Rows from block 8 of a small audio embedding model, named by matrix and row number. Rows with one number belong to one neuron. Each number is 500 + 50 x the weight over its row's rms, rounded and kept within 0 to 999. All counts start at 0. Numbers have three digits each.
After each neuron's rows are labels from the 100 clips, of 14976, where the neuron reaches its highest value: "responds to" is what is common among them. Only what is clearly more common there than usual is listed. The data: short read English sentences (LibriTTS-R).
# fc1: first MLP up (model.blocks.8.ff1.fc1.weight, 768x256), inputs 0-63
# fc2: first MLP down (model.blocks.8.ff1.fc2.weight, 256x768, transposed), outputs 0-63

fc1.27:456517509458409545469562548480512563529546445504583486406533467556539474513437506505451513576523493509531538504435469541545612416474402582552499461506558513473574421473472494435525547520560495
fc2.27:501494478537492482543487464562485515483424587557480593539453516604498511464519396543504477460519559589519522514494558445468416477610477486548488434509373443426453518472534577491469467424405583
responds to: voice: female

fc1.574:568544457511374462425462410481504522492490473516545493496493520469437534567442399474503517378490501538479514542558527468463538524509363469512421502470544632543560553522521657358473544455567482
fc2.574:583435539513562483615485575514523467569610495496498494496485450523532470482575577434497498621475453505529470532440535454471507430557551549466487406492479416472440502413534431546587445516427559
responds to: voice: female

fc1.447:510502498502467545417479423524519643485445491612534468459494410545536489500474555426488528563546504572485491440460484503409375566502457553459498518492532690512528513545504481611499586518493502
fc2.447:531441446555495408535531520644455424485606538450477485575519536481465559578526539507536523478496483494486453590466566545420533428515513502488508523469537401570475478399599488386456418514392555
responds to: voice: female

fc1.169:469506483507509548445555417555515618452529539410485468531503513567543491596539509515490475429538489538472540489535450514452438491502503494529477549576516400526545451564454344429436547510480491
fc2.169:550466554572526427512611628512571292547480430517518567491547473481517456458510471503413491542477523504526562521471494436430527553563570514656447505444465532478474474405542587522453489509512599
responds to: voice: female

fc1.260:471488581515590521491535485476515518484529415558546523592483488478544515541566498484482460393459525550538493453418513465516538562529436485467457461472586475475577464563485437564489589551446533
fc2.260:584461512541469651480485545393427422526477543452461406508545579511478493501503352438555528546467534480572561526511497477454482520525534500393499569502403537444520556567502545506434489495590527
responds to: voice: male

fc1.648:452525437535501503372561425494533512504389455550587555450476449483440481537494561502490496485502557515481425540556465513424367523521507448511537427526532494528549493481504426570484542601578429
fc2.648:653444533523528585614462510519474505455528644450480509594529444545475541422530431510512518490545575524481503464432533463521550502578582514504482497508462489471419456451528540400506502460466530
responds to: voice: female

fc1.371:519530464459375519555496497498492532491510500434465489513491537459453498614474492431467450488469529492537524484466487455501656478512465567463442506494466716508504490498503529367540505455551667
fc2.371:361475531537564494545449576481553533542419502579536511499467435486550502416498489498533641504472454544518528525582484555491440540432506441540460494505505366447499537547524508583412488552481409
responds to: voice: female

fc1.322:508507372424458579474525622486523515436503445533532539442490429571586492535436456518450464546479606498466501523504499532463508492463468506524506465555461581433554474492509481525446531564560434
fc2.322:470472535486547588521533552613482494590483464432510451452518488554431545460481501521501446515453412538499515491501529400505429426496401503472428489530487474564437565553531592488592552394444518
responds to: voice: female

fc1.528:546554461491530533417558514476497493476479481533584476456494514491454546605489456480450483455536573482510508662538486472416567559472431497461534494493552496498533580480467397397519505458558515
fc2.528:470534471580496539598523506499559527525470483483481518569542391473576423406513480495522546608480485465465515373518553487548515426515540466582428488541471474461427547519532552578553529475553462
responds to: voice: female

fc1.636:522526428486571496482598535471455563504478506456528410426508489505455502469456422501502502651505472519544481473486565513482466581528484475484416504496538611529504553503535457427542519483468600
fc2.636:576424474474408509431479485577544587508506567473491600542465515442523510457607581550469493437500491484441487469501421499479498439473553546453495437499479398540477502468528552456508530486500405
responds to: voice: female

fc1.71:496457459511592556522501571500536508515581518403496450473500458556543593477519480563516473446500490532467520526508478554539620484545474549508523485463556397444549475470445543589500501460637554
fc2.71:534546634482506463570507505402420478496422449541491521424443454492487516449525458573472507507561534512541459583465533454505483537428520347587483557539475449473526452518457478441446550510451593
responds to: voice: female

fc1.417:454463560562555503471583487483538610440531509655530500501520538465525415574511549509488522320497509495477462454460450461505396525536510513446411575521553645477520497507514502401506528526499533
fc2.417:568479455466482428557552537544470490557531399412503447516504466613393517378454482506561478599557492548606499564575442570474520482478507459470542441474392462566529501435471510557459501532526454
responds to: voice: female

fc1.627:578411635469551443559468542473508537521467456552428504515478582489429544520483554557493507631447449542472442455482522548532586348403506528484411534510592646540497474489453500426537497527454578
fc2.627:411542465539427613470504561544550518561548491447645579501543440494550448453494466441514536461499544529554565565515492449547472559481471513555626468428470457437509542497526473509534509453510470
responds to: voice: male

fc1.247:480398577453354509506520487555454659458501433461480497547485587507539538523469574509565498541515490452467497410458509502573643444487512538470562501589585476555543513502505491275542482481518457
fc2.247:493445562502531480451450548462552493593426425555535518460511492516576533500539473559472553507501523548431535552497430508458510513481494509559488404420440500465501392412497477608478418456539561
responds to: voice: female

fc1.367:568496480502489504427526534473523497521648479639515494446483330502589414492444515412499533582546458448542517478497519463567638492514519493492397508509481473437491526448461479566510521466492541
fc2.367:439568449543548508503508432470473493487442537331519544509575627512500545522465441526502533494476568480431529587490579559474432488391422428491591509414514485533521605491567444434436467458478501
responds to: voice: female

fc1.50:505492446489437505511506453444498542504583483588586482480519456557500512462446511479466537673498485489453487462450443491497568371507591619476462511504523564464509452507533420348596492476429510
fc2.50:490466565522501486473487502537459528470365481473419542538438470512530513509499527474482511412526514512559455546474581584381531584441457444550463490452488429516553462474446508498327474485518594
responds to: voice: female

fc1.234:455611486522655461489494395517509575468480491607645506495493494549410557583440482474513547373518515590473489586491497496477477456548444525511517518438514549526511503547499434415546571502606536
fc2.234:598373523556451474564498532542518458566518520405480510506416532529515515454566426535462453530454516423546538557531508490488492518471544462550477478519556452527503456378484489528442448598434478
responds to: voice: female

fc1.598:533439378450436461615505585467501498495492526593514563495514408516464481492452501524511523560479514448571417376475478603519538419496562517491503502589472592451469440463514485517433469524475480
fc2.598:514467527501527512441530433569510491476579461386449406475580538557555542478442586467514476476548503488518534501510525530461479527562466525436470427553477455527489561534455583530515561444537460
responds to: voice: female

fc1.655:472534552486399612475489554482493534488530464336527524510505481518562497474480492582460560563493552506454538537423501473510612574477499542472489505531580502448484496490523436499508512490535443
fc2.655:479498503519525385590562515592495497473525511511426503483574439561499493472634543512497467442497447427560473510516545475511485452574527441514518552423463434527473527528494502521437486573468545
responds to: voice: female

fc1.412:539578415481392464432550582476489582461464517525491493501479471484467442532471426495517525451572543487485476546528528470494622544540401532514483535507546707546483572530517623371544533501623427
fc2.412:530471500493535539512432467403490500504495509452486469554531512456575469406492491525514515533369430513571469466490512399490438528616560471513391517542386437521549437512637410601497449382406489
responds to: voice: female

fc1.391:520462446496630570411557460493442616473446506557493466513492365521483461561496466469446502693520532482518488507560454514452441550481467439509401516479485512520533512489525422490508555485438476
fc2.391:549506477502455427554515554596565536583567423470499542502523507542523477404498447512531551553459473540398543518474536442558555409512458532482587529459493412475459472413539511431511494519477585
responds to: voice: female

fc1.435:509555412541497495460521411515552580540489484411600466476514408528472492457509494476467576418600459570477518494549498521528357488508452522506466453456469374484543437533538545567523545574487496
fc2.435:495417613489495480575446594425402453466459480558498542556385592454522536589457532515508437526436589477564486545496506489435541527416503513516499583531532577511466568387470432446516470501490498
responds to: voice: female

fc1.595:492485483510537496534542599493547477475598525439446510511538427531596516531500381510499507677490507514520487475540478527519489573458517474507474516528527685516508512473485519436463530499573521
fc2.595:461487510493507541552504510448496537560521525450524504470534489482439567507518596579496429454447468490500466491489644526419528465541462515454500443473486358508445602561555541534403470492477468
responds to: voice: female

fc1.502:490441328564512530486530509444539624513553447445647487466509433536478445530447511559484496519539548483526493433476453455572663430532469531542497455525549415453529511499559442351523543460508565
fc2.502:481489548517463352472501571464488489484431623454474516511453556541555512490528432497491540511530534522466458573451558530471367560504530471565501440452478495451517512437492586542405540483529421
responds to: voice: female

fc1.489:457533480519623532515490499527490634503527450483528543549522539521532631491494453505509484447503526575495514483541546470486643515492448464486578504464467484494540473490472442485482518451553473
fc2.489:557437590612533493553502484477525415572429476535513447425353441470500399520478499526421502570552429541498483471498464552533488490454563463527458479588549470423571530490396643437511432475505584
responds to: voice: female

fc1.451:501487540525629479499501408525505466563462517448482508530486519550441504541452500550514509630521470503535493454430457508591404475487466543516443505478495470508506464562546419353556526503564558
fc2.451:545545407427455568514500568530510510524574482537505498505493467458441483407555405430486526527538428528443449566501515464482482532556534464420519581484450408431550483457437521643522489559520520
responds to: voice: male

fc1.240:531481404511430489535569470515501498465440544474570415481517526516426501541485452476581508471470501528519493521562504494485549511469463525430514527462554619494512495517473624504459490466560506
fc2.240:431553569501512492457438562427455559499508451521497513547485526485560505447536569507542473568469491471513434505468532485443498470536493491533498514534559452532528451519555395550466502559407460
responds to: voice: female

fc1.303:525512376535466455549503459509464554465471512548588535574491527419526485599500474442447517519521512532529424638509440450435591461493501459525538480495678559588484500482546529407461499616552551
fc2.303:471523501592531510464565566516454452537533459455424437524432345535446478438440555542582533518545515502516498430502506589519476540452501592392520480513430475491448439502509495515534493411532491
responds to: voice: female

fc1.353:418399428439616506457501522489468578486464533520533509487511632572501583510528499529468467563519488568518520543507511511497520452457431491464517506468550497509500537487502452383459577440536392
fc2.353:552573546564433386553499536497539486493437441519487582538474420489473484426508493547537483490528432474454427520540503435548485504532511458511518455479503446460478491490521540512499435520439529
responds to: voice: female

fc1.491:484554445482361547450489590465508553520544464525623549449503431605464427553452479444469521536555518488470479547514535556498424509496510546529544490531594563518497476448561470327478550530599578
fc2.491:489476517536557483580564508580450482414542543456462444527567574440552596517446552539582515475482503474488544494470558485392495534528530429496447486505475482552433568462521457588523507456345366
responds to: voice: female

fc1.693:492454487474407550532479496490497499511598556446416508509490451411574437515447516476501503641493489450548444437519500444561600507499456519574369468503483649430537439494448559470499504484563621
fc2.693:469453495416552482517481524551551508531437390491507564448524480538473550448512459527476483461371498559498530560469468519435479537560559498414536459470482386597479513494558471488458511509404489
responds to: voice: female

fc1.747:582607483489507465570519461530471564542430436542566472507467454493485426534518480540508479495502488478499539492486501417462523580570502454537428516481436585530548510468517485452508511505484579
fc2.747:476447471541483479510469589440480527549504556543435451550506543607526593446457518425613651550491508464472512518518496606498458472380494522482511505500558496485386557515474495601468548510474434
responds to: voice: female

fc1.293:516475441496451547494557518479512487458540548556518498472505486529494441518444504519492528569587559515492438510567490647512472471527492568516479516494484486483481521512512588370512548523547469
fc2.293:496482536540522411557528555577418539500477493487555542552454534528507444424519508485532525468419505468482520552487501466506509452485509528624457483489478508508507588435498447571417478456365513
responds to: voice: female

fc1.97:527537531511496478580539522578475459508501519454437466513484493525583478452506440521556474393468504494498527458488453514510634480527530497507463502481557422490532487457479492614493495506486548
fc2.97:462547538567534521424479496338441533495544548548609540474473501533471560448571523430471581583521514523562415493509537545551476491389448464512433510564527484498474483497457413406470413557620601
responds to: voice: female

fc1.327:455507530510519479516568484475460599533501507464507474501510460490548439501540624425455502359557536501548459431474451481489578611545463539513395486553567525454487431495499495579405487609462536
fc2.327:477496443509480519517500547461485451484507466576517506510452475573520475462532368497514548587462491548430465619476460539493513446503521485475471497554430511514521587463448474491545509456557448
responds to: voice: female

fc1.235:522523519486575507549456447449482462506416471688612480550477471507450492540459511471497510672503539588535463548526461433418507583461525476502465499478521588525437514463463433566495520488434573
fc2.235:547442464553524470507533427662499546505551532350448498483502493562399503443602483518493467452450470417539437486514550563509542454509580500524507476561563408480561529528441505431522420510562415
responds to: voice: female

fc1.539:508509454490579551510551529517481551451495464608502540464523423607462482435451505445493519537529477577505543420559465523482586446471502481498503497503547400448531515526474583480567569485464529
fc2.539:527508534590500466460462488468442551520480569458537493491428579522477598484506543554553500497455595529422482583477567497530441477512429482464460516515432500518475532456493386457462479482463408
responds to: voice: female

fc1.215:485581537496596520444521459491549518529586517450479520473514449543521545450497486462511522619471509470452497564470544493621538495459490456525570524478482571579524521446530465498550563546478436
fc2.215:481527472504430534565489583395396505469436519493502390542484450418498526527527468549519480435548501461558492483530448542389533556472532550453486532495535494449431504498480465487427493492477567
responds to: voice: male

fc1.487:476561595493579494400507550449528431576555584669524520516478521495525509481524500498474538677530474480496505452546576591500368566534439463518425496460439440503502512437542456481478553466535508
fc2.487:487491551534444478548440524529445617483502394376468564459510500563517498526513576514539442444468477534486573533474429493439528499474564509468571469494576464480448521519589511467475463506414512
responds to: voice: female

fc1.679:523528447514634512336530442551486550499487488474539516568470544459491471573528465519519495414589520569474536576491491512486493497472513486512466513504471438521544536505477388506508493461541535
fc2.679:467470577561478459620524529501525471492511383554522515525548439530566485498497511551489570544490474454444521500511520441489496490564524440482546542557559540526557495452538578325452490556519512
responds to: voice: female

fc1.63:488513522489569481504443561489478526478524519397385526492502504557579526509591586494502486488537525532509477505458518499545574532469409505509527443499488515477508428493467536442522579537614498
fc2.63:539518492495441575513539493574481461457515462498652386519528518489449493484489500506509442456521493388550545489552547479466495417493555469487511594521462517495540490564572520472467431433437493
responds to: voice: male

fc1.552:559437393556717561479476561446517535494567483584412479449526432605466543529523468479484545538475523508520530355500521459567673523478482502505484551526536455515476524474463473459521550477550501
fc2.552:532609518541480501526527498503484532505490582434529590536440579467486514418461495509481512437502449547452461656408519501484399501516497381518538476447440441439530510508523519464384483518492453
responds to: voice: female

fc1.603:523544548542572478439505514531521631518491492505498483509501445555559491505529538439508507429560483543488482533524450481464488496506482475476434460541496441577531478522560500476465521577601498
fc2.603:529433477559481445527453504544458436526527454539503533475466534540426569455458438518535509600467538475570458562482529444455508498441584538482511532448555497437508477380482516526486440524453533
responds to: voice: female

fc1.14:503600601571521533482553480536502570568538539440581502488499395556534465494494413508511419488480549504502538413480506486413410569493479393519515466459467544419488448482509453672518515377589478
fc2.14:428430407486557492563541494468443470426493508526477500538453554488557510513458497572500552465467454503437476575480471580474510548503533556449409551498561462575499636491491470405528551616530433
responds to: voice: male

fc1.689:480545505569451459485567461539514540551515478615503550551500480471498441513483423497438508408575491518517410434487449527409504536566612531471392505516492519509549465450451518572488450464568638
fc2.689:583453525524509551592454617439445514452488524494508447490558484609447540503437456449571495524444371505586513476461536524501485562490490469429549485470545443462447496615433535502474544504543489
responds to: voice: female

fc1.294:530510494474495507565483487449511448492553499497537541463442519461586469499472471485446493471502501499543484421478498525607662463515513569531462474568510539458482507492534498434526425552559589
fc2.294:418543552541472501478471529551527525532471489430483468490578485606499673505526487595539483474541551509473497510530535593432456462475483408466507499500509467507502528579420512571551484490426398
responds to: voice: female

fc1.760:546458427528586482406478440507498572484539496544509492544495387570521536512473422483500546510552500530481520571504464460442635567459530465496418472493499431494546526565518440511482556479496543
fc2.760:569557535570426394582512519487564440550544505395550497452480480511484451447506480588487504521530475512532487524492509439599528490500508478597522513576480488463489542409561518409484494451515456
responds to: voice: female

fc1.43:439490528522602566491485562522523599421499511396509467451535630539498562534525465517498514292489502568497593470486445531523625474500503508510464496529450410443520543515483500376510526421492458
fc2.43:470449514507492476543534507462478392574446445565532544532442471471470528494506528481511487653518532501508461540467636398520464490458462434543507532439472551478540552459555527587529495597509520
responds to: voice: female

fc1.752:552519428484511480486599484550457537486444509477560544542447534434460472533473505469525528596583529472468492575587533487426482564507451464524535565524610457501505537489519526512459502498527442
fc2.752:518465522553487501565448512532456519514620425461425441454516455595526475549552532450599510404496499534498436534411450471560481526520534484454410455503517493525530444454531350491544505423416476
responds to: voice: female

fc1.698:525561382533400418486553537527448542444424559561562508525489458529480451517470519467485494548575520495523510509492539474454475552509418421494523467479498663505489484503551588542478523508563551
fc2.698:556436578475615552506449499521521504544518389495501441514431534512525507471560504557531463505412474482625549604496562484414484513471526607453459507527520383558463437465550380435483464467414465
responds to: voice: female