A small audio embedding model, trained from scratch: width 256, 12600 steps.
Rows from block 7, named by matrix and row number. Rows with one number belong to one attention dimension. Each number is 500 + 50 x the weight over its row's rms, rounded and kept within 0 to 999. All counts start at 0. Numbers have three digits each. After the name is the row's rms in percent of the matrix's.
# q: attention query (model.blocks.7.attn.q.weight, 256x256), inputs 0-51
# k: attention key (model.blocks.7.attn.k.weight, 256x256), inputs 0-51
q.90 100:542514503587571444506544407486510411492556508548456530554474513555514550514584548403516461548520504388467514552487477526495504529437409485502556480541541455
q.91 110:420502572520649526508500426457534545456506531531475472569489503445478349534524545466465510519517526432447471424505477507493467453468448495454580460536455494
q.92 105:527500452657523534555528493485515605433497509537494478461479451536491422495543514426476530465457453452475466424521487512568323506482475492538476435475534446
q.93 107:499514550425363509457567569500531453540401543540536483559482590575530518508500435706497508440514550561516557517494460583413434405507512525593470502542603459
q.94 113:476522441543404470516518516479427525554470660520561532553512508587504567551464493601577533525522501532552489574452447513484530448497506482560478547427545530
q.95 115:470458517527545449534447413498504522461552571488499441592507492395483494530499544412571479598534439412491469544488510480534601398431432482458574485478448545
q.96 097:544482431407539530514509534533525518464547594460471456529474430500530542468437430592506481593511530489473471530534639586479548406448424489467594548449511473
q.97 099:526492448515517534495524541602551529465459577522489470564441510371498559546395523475527508596539584499457505553558551625490626481467391509528449516497492505
q.98 097:421601503549426507501495507469521625550404376567532549453502559649461425514502493431502517472484504506455522441498472459479466558488524466570407519572493456
q.99 103:465533433454426487480586449424433599492452429375519538524524483607419548453515443523500529516442427555502527531498544449437472458431465471510518562571469427
q.100 093:549423492414597525508482504575532503491479531536455488476448524384514525481557482486462520557522523526520447515496543524517517535511456550463487496407477596
q.101 099:479486573561474474484509484474425477529464465537527518474510568480459428500532583459511534390530472499530528476458361422493467638537595524540460448481510556
q.102 095:598513528446430502514597583613525462535526432539517493452484549492464477477428512390513477513594552513527608535476489504457551410500561488516507458549539463
q.103 098:502552544642474447491483515499461446468527410437569424552492538647507500491470555591555433483457489496499527579546436568463659427533489452531445431512541503
q.104 097:551448479448520506499529536540569511520568652537467493434524438446544576484554414537509515559545534484491519446519551553485483450475429535487578489472520457
q.105 103:444484521533585479495451483436587423493449558497475487473491495556543497512485498536487463510444515552478427430502403490590386529583475508498511515397525485
q.106 104:447465497510564459522476427396513423530543451451466547472542489604511469505604546514498480409433458529510418440476427424577381522504653513505538510453489529
q.107 104:481575467476407514492550479397474548467454444478513460481540499562473517489510515566496483460462479524510541493501447432481477527452492488543522482515551459
q.108 095:524442508413529512471562550640527454455496568530483461471490516398485575558473514519508510588577564486520525509525549545497616410502393533436501510519492535
q.109 093:465534464367467513470582429518447636518509535500514528502524516421456506522582514512515546459502472492503497486509528463491473396416428522513467519624456484
q.110 086:381457489483519500495521489507488438472528495484513483521563552551512454610454594536558450471471469440458446434530532437569558437496568468491504576559525583
q.111 101:473531436675521481524430527496540497527469455548525503559476497577564418465470488493454464429415533511495496511516398485558523572568527464519442464475553517
q.112 104:529433490511579515526455480518567553528482505496465516513454478425533499498554448475457515498490517566506448473489537545526365568538421557455488483418493544
q.113 099:464541525513449445493499514465392444497492523493521497554510530559499462479458521575512487443454456450468516558505442466493542544477559462573531489543516537
q.114 099:473458555581488533527424486565540467479474492535492472563451553421519429562457538496476511462488536457492511506526543539542562644563456497477429528495475573
q.115 098:419470560492475490487414464460470449433559605541502495519540537352572571569510469455510531450607498480514489447488518552574507413536467533433498424513438402
q.116 097:464516417573453507494414458456501577517507494486511538569471427493561536478412422559447498560447492534475553532532543554531502501502379492478541548541457437
q.117 100:445488521558466477472429504415511451599479467586528585444552484580505447496527499451453487437526463507477504401487379403542377599571641491544520459478494496
q.118 090:520567533492409491498525416400481562490450463389485536476506470607445541471511441543481492538448450603528533553466560472454324503433557497451527546532513423
q.119 099:626469511523494543496556553544408414465610509481541461564491463419526455461525519487498472448570518419529470658505426540462627477524587502540555423445454485
q.120 103:516443498415589513528529487496549524481502557509443516508486439496502459420566484555483512533444476425480397449483518482521400514465434526427547508383479640
q.121 097:505556478524396500497517570541456502485504421519529449500504561463473545526452519469529483533533505510529608588505517514489660491521581490549446456560533468
q.122 098:499481508483531532534503510470555497494508472516474490416509502395507546542548485431498510432545536557535459459481485523579371440574447551394510459472497435
q.123 097:425499430412501522519480452454575610554423525486430557431515463515466495498542466452475541554430470545489515385504571412515301537450380507502464606514521487
q.124 095:517484516548561457505478509537448361523601479521526508570461499520540421519412563504515502527489463407474459474465433467503572563527630478570560472496511692
q.125 106:519533516458424535486528513474455529488525519485508486463531443511483556426529514562519485527498480495519558538512522471431586450424512478536523522522526431
q.126 091:539529455586473519507531510520520535457499438432505469541457476511477496538396458498511504565486514541490552542473595556470503495537391451462484534524450482
q.127 086:571496544464585426460543573597447399495547443460569533572478532514522470543506558498523477502496463433525463534475441525439651445441541486494466445617457613
q.128 085:568527427517532476478520488413494425594480527475461466430525541563476489481441508566440522591534464521492526441499520535425523453556377499522408490496477457
q.129 101:562505479438545480505522520462485483611477489518470488429508510569516475434394490394451574501484459496477521393547544422529564482578474506568393420605479359
q.130 102:635561435460515537490498400493627534538463455494456549513539480560549522508490539527519566493536504533527585495494585461527413510483362449499599420427518419
q.131 092:433521396490431545514498474462439500453487532432512525565469469311507478536457483405502438441544480520518428510494570592486464602442547509457520478497428483
q.132 100:537434599492529503495585506551447520482526606467480509479505422558544478438533443459526502479499535473506544515548490494569622384588596514511442436560469542
q.133 091:478498462509462553520536486494536521573379489542504544509521518546498473469526530450580541575501539476519522411524504461538463605555541497495450557473531426
q.134 096:352463636506459460533598583536492527514555485505484529490521540497474485515573518463534487529471509488436487509486326503504457468580491496479447602589567546
q.135 093:435451511523437478525436562539510545465522494455536508578495542395528528582530512507548424361501505559494517553437490459492377576383454459543640505470467493
q.136 103:556548442442467476508429501420539431588509503508459451471493461472532486444437467483437540504490415514505511425551570506506557429478431474540465409503421395
q.137 097:524531475503420555507504577531450438524542562463517425515456539462489489556465504506513454515522477463456513552482512477489504501509495500525527436496433482
q.138 101:457550457482625520494503501543445558376441426565563484485542552496415483560495564537472500487509591507510454553462441468464447520449462507411559579527566579
q.139 101:481490511535370477528429507516518535434503387483559506534507559482495553536422572477517494451478483551485479555484593511480382535479440482525614511517490529
q.140 101:557501460435606497496504476444458481499479638477457447485465479429518488484492445517429516509519468433527458503514527537466586476450535554475439428494466450
q.141 096:514448522490521527482423503482537528469468519458523525484512435411499510491544475338517492363527538575502500536486586468520605468434527514516547448539404612
q.142 091:437409487481433521539490605576439564452488513439558498558473488394526514518495469401533459411481524570510527579437575487518508473474522506485546504511457549
q.143 099:530507423450505472478479481469552541471522493465529465486530560459521572597481538615455444381520500526481467528461463551479356479396401505512642462457516457
q.144 106:520575432368469530502454459475635544457424390508504476495481519426512462498435522426500526480519564575481417447498580441477425496441475544557517417548493489
q.145 108:416417603593543475505561480531474525470527593521459477497484515492491492489652498675551500513482527448495483535512350571542462502534598518442457592455558500
k.90 109:533409510511595467534447500545473552516519429508483434494504546368432514506516536529499478665484469415521508622503533495542530499445418531428535487502502477
k.91 102:528399541593478461484574523555538481532488596534480552501468559490489441510461494595416539460491484443446541444485478419482465465446553457573533583480493548
k.92 096:560537440571374486447481573540524525577465505493495513475476501464436451462532525454426488481476487432468484521544561506480498547471539465571519619518542523
k.93 107:557589507432443473545503440508505450482549501552471504523517446425562547568481474554521539599530521515500453514460512461472491618503450513455512451443507388
k.94 110:421543547563491511524399370463378507518507481474532477499521404511495600522534529480600481471514544509514463557474448448544602609461387466441586490499533519
k.95 112:392456574585642510464476449498481527505484456482523437504494540511391582490491498497531475532452498491481572600525532444521574497505439465476636604520484639
k.96 102:418517632608461544497472484547460419542474467411497521486517409589462483475454473485536573388592528451510634551456475462495526496526553529473584469553424525
k.97 092:469524529593564536461457445521532519524452554444505454469538453538512523486424460566506601532595537477522505505479455563563439447474521511476470536441367415
k.98 094:553523496565599447517500565494476398571486483559497465545497491468535532532525566458480506418485487488503407507488479535478590475561375525517491650456535389
k.99 102:495565545537465470499469564480496432610422485545521523511530438556495478591530519495515447420533483464487501497517406521486622495589525449538602447525419532
k.100 106:459401459592502530485553518507507585473504666510473439443520593416443514521463455627539517560509456504492494398477508565500355491443569515547493507541506544
k.101 112:540431409348588492491561561452529582433502548573511486481495618405538505522562512578452427570421487557486397436500542524514504545457489501506436520461567546
k.102 100:494506382430576491495437499561518561461565518504483508545490508523601464517413457463474473602468442534511518487482534444499395476478542536462541595509557416
k.103 099:566586534529464530513441463461517487526459376508509557464481412521517469487511493399450544487477589497570508448526445465493596557531403443472416546454523368
k.104 099:388549453437476471535580527544467508457497514478571517488504537573526416471435454580516555506586472453476558579450457451549442512467666532447598459558446577
k.105 100:476477649478373576456599436531453479497563392470499481404517519537451506501625518500546504436486542507518491521486572467477529553510483524524418422529577555
k.106 099:536425564459434488506585399489435446491523403503460477490459545511415513513568616476517440449455481521498468515534579476422511441509505491566467406555552594
k.107 096:414454573372545444514537576499433463541538474523577490495545517447557413526630541529455471476543502512470465598506500439516623552551511502506617386547524627
k.108 104:453435462468451539479491513506477637488518552506531490493506498485551487445485419591510509536497464543499536468476533495532402512463669494473557426516472561
k.109 085:546504446443532371588455512464481507533494498483539478555488475523508479459471513492463465498494455488486483507506487513541560436567602489466563399491399461
k.110 099:579489553442373489529489403486474490529508399487426502515477413522460519478499550454493492462383474550512511457485499435452532471580549460520468433483501483
k.111 090:578551483494534574471476457471532463440433498496486480470462515482501560506548550438519518504518581483501441497520532549451508559445365508556393578477530462
k.112 108:476440427672467560452538530490593488436466604500476468478530561423439543531423475535534509476533476457486464435511523593515387452403497527575446572504504547
k.113 097:557545558366580465529482497475461507538484420480500570467452447556485522491543527472478507450440537537515519545485485454459627501497428465448490492501546496
k.114 093:553450507535598561450482474453583518451493614470433463519497471342467609491473529491499560547470522546506461383547512566465473412451428504535396566450493496
k.115 097:478524427388452476525499434499546517440527445505493575564464473603584523431489468619523449538445491497534450535454544480571448404449470446393479508436479475
k.116 096:491609475606460535491430544501539421500477513464537535525518436596456555469434475454556521394559544464499536595502504577514548512461398475496556524480461433
k.117 097:522534484407495449533518462486546513432503556552491554471495561530469497536532532468495416502416495473494462503438550438492450615512397494503409561478580479
k.118 086:445555542588430478481480531518491462553575495503460488575551469546470466560515550434558453452496469488527504547541437471519581503556454470506564511555542530
k.119 098:579502466481640456548455435513477519467426558439522513467441515504493504449416470455418486617607509505512536470545562552475464494454503510454489515446472416
k.120 102:519387518645410519486534525479481519450533606459504451437509578403439544467473487506494517427500467539460558471492527521459450518465584554567505495517547649
k.121 111:451553469317682483512471510504471525558491495536529518534508470525612450533568469490452504633531540502515502529513401496522537497565493488451562476515447465
k.122 089:433490423442427499470577481536499514423558430570486469562512566502552468510539532528539426591493485501485429539521551477530441414482555514513544475510504543
k.123 096:442500587504440497466552552501476461532594480513529447516530504483433525509560522551568497416494487463458526545488459475495596463529563536575528413564468576
k.124 094:600469473487508512526456474521534567517466510475452540445454535485457521469415468501484521536435521534494563446468554480459436559469463475466383545424558433
k.125 092:471500540435499435546479576533454498548486532490600536492500522549525423487491445481449488508524484465473575569504479450513506552558580506484639426546501568
k.126 098:514540560738507523453433464452552433554537503425466506577553404508488534518482474398518544529563519500550523479565499542521568477547421474494512558455438340
k.127 099:603506379551397492529389481497541557490435430508469538523462466456485522451402452456463481463466469549491552500557516567524523473515548481508523518493475413
k.128 092:470497582571596566427599524470410474491401457477538454436499456475454570556560567452513538500515465514534504486515486476580518628495402510512472509636427473
k.129 107:584611613502508462566505533463488426516488458482470457441495431611512525514552577460477511433511486569533471485492518537483551474529442504448444439559495382
k.130 091:506510515490468473508462497480467486545480521444430485415504476500464506466484481468486494538471479575528487520451462516555510463586608521525403511561546543
k.131 093:447474445515559508515584493473473613422529581570512466494531559450515602524527512419537520472465525460517456465501450462514550571438436441544589477642538581
k.132 105:458561535448508508520492514411545368494560461524440518516536490610538476547553602494506483434459582548559501540492525507509511449512392516488436464439517380
k.133 095:649593490456458474498448450511440482543594551483516492541514413516459481472605510462443508547550448486483468468512451503491447440451422529447420521422600398
k.134 089:519428432391388484505483554505545520515461483545457577537431455393500419515537546462489461622565441490458489463498431455500451552513560542496600445399441543
k.135 104:567386482426435456491431448543499618512473531507548542492502545423545494536489456522555468592517481423442502516464446504495428456493528503565536501459494581
k.136 093:491591588577519484521546476563487459510379466480491501491469497557535494484504512536474544410514554524538472451488548445507510442577498475449549532581493428
k.137 108:611508578512473479462495515593505577523498506460530559504530449471593451504554559522423507517514536506424521523528467553471516566441359516542467474535548447
k.138 094:488414510577561493507476513481500482489575495456535448502483553481415550525425399459536485523494434461468508508529388526487532477410561483500568568512485598
k.139 112:495450425476433532525512585569505604541537485510520544477502524431519504457492458466514526482517485532444508513491461580472499524400544507532520449558541555
k.140 103:469521587598577496444558410426500427503478451485518438541513513544507581488540528576530487424467503463503527500510522467504595480499461442520494548525473470
k.141 091:426533472499597485521514434535550474517500472480491479487514632500489578574475519481601540365446525553579489534490536513508497363538486492464520497515511427
k.142 095:514439569461509448510488427550588571502492427460564509513521608456531511575517516453551485470456543519463485508486414463493466462459452486526554540442529522
k.143 110:516382550508448481499414517479463560521484460516516539497491490478520532455487449526568450635495463475495530569468440530520497515539574475557514444555459683
k.144 105:475526491563499508534486627504488518537553507454436477524477467522474553467487480419552512446518487574496464424499459559530514419423536433478513404615531507
k.145 109:478468457393438558443484459452495458524540510553479568586506477515491463483552450472478466645495516389497518536492523438501379556554461537540553523357469522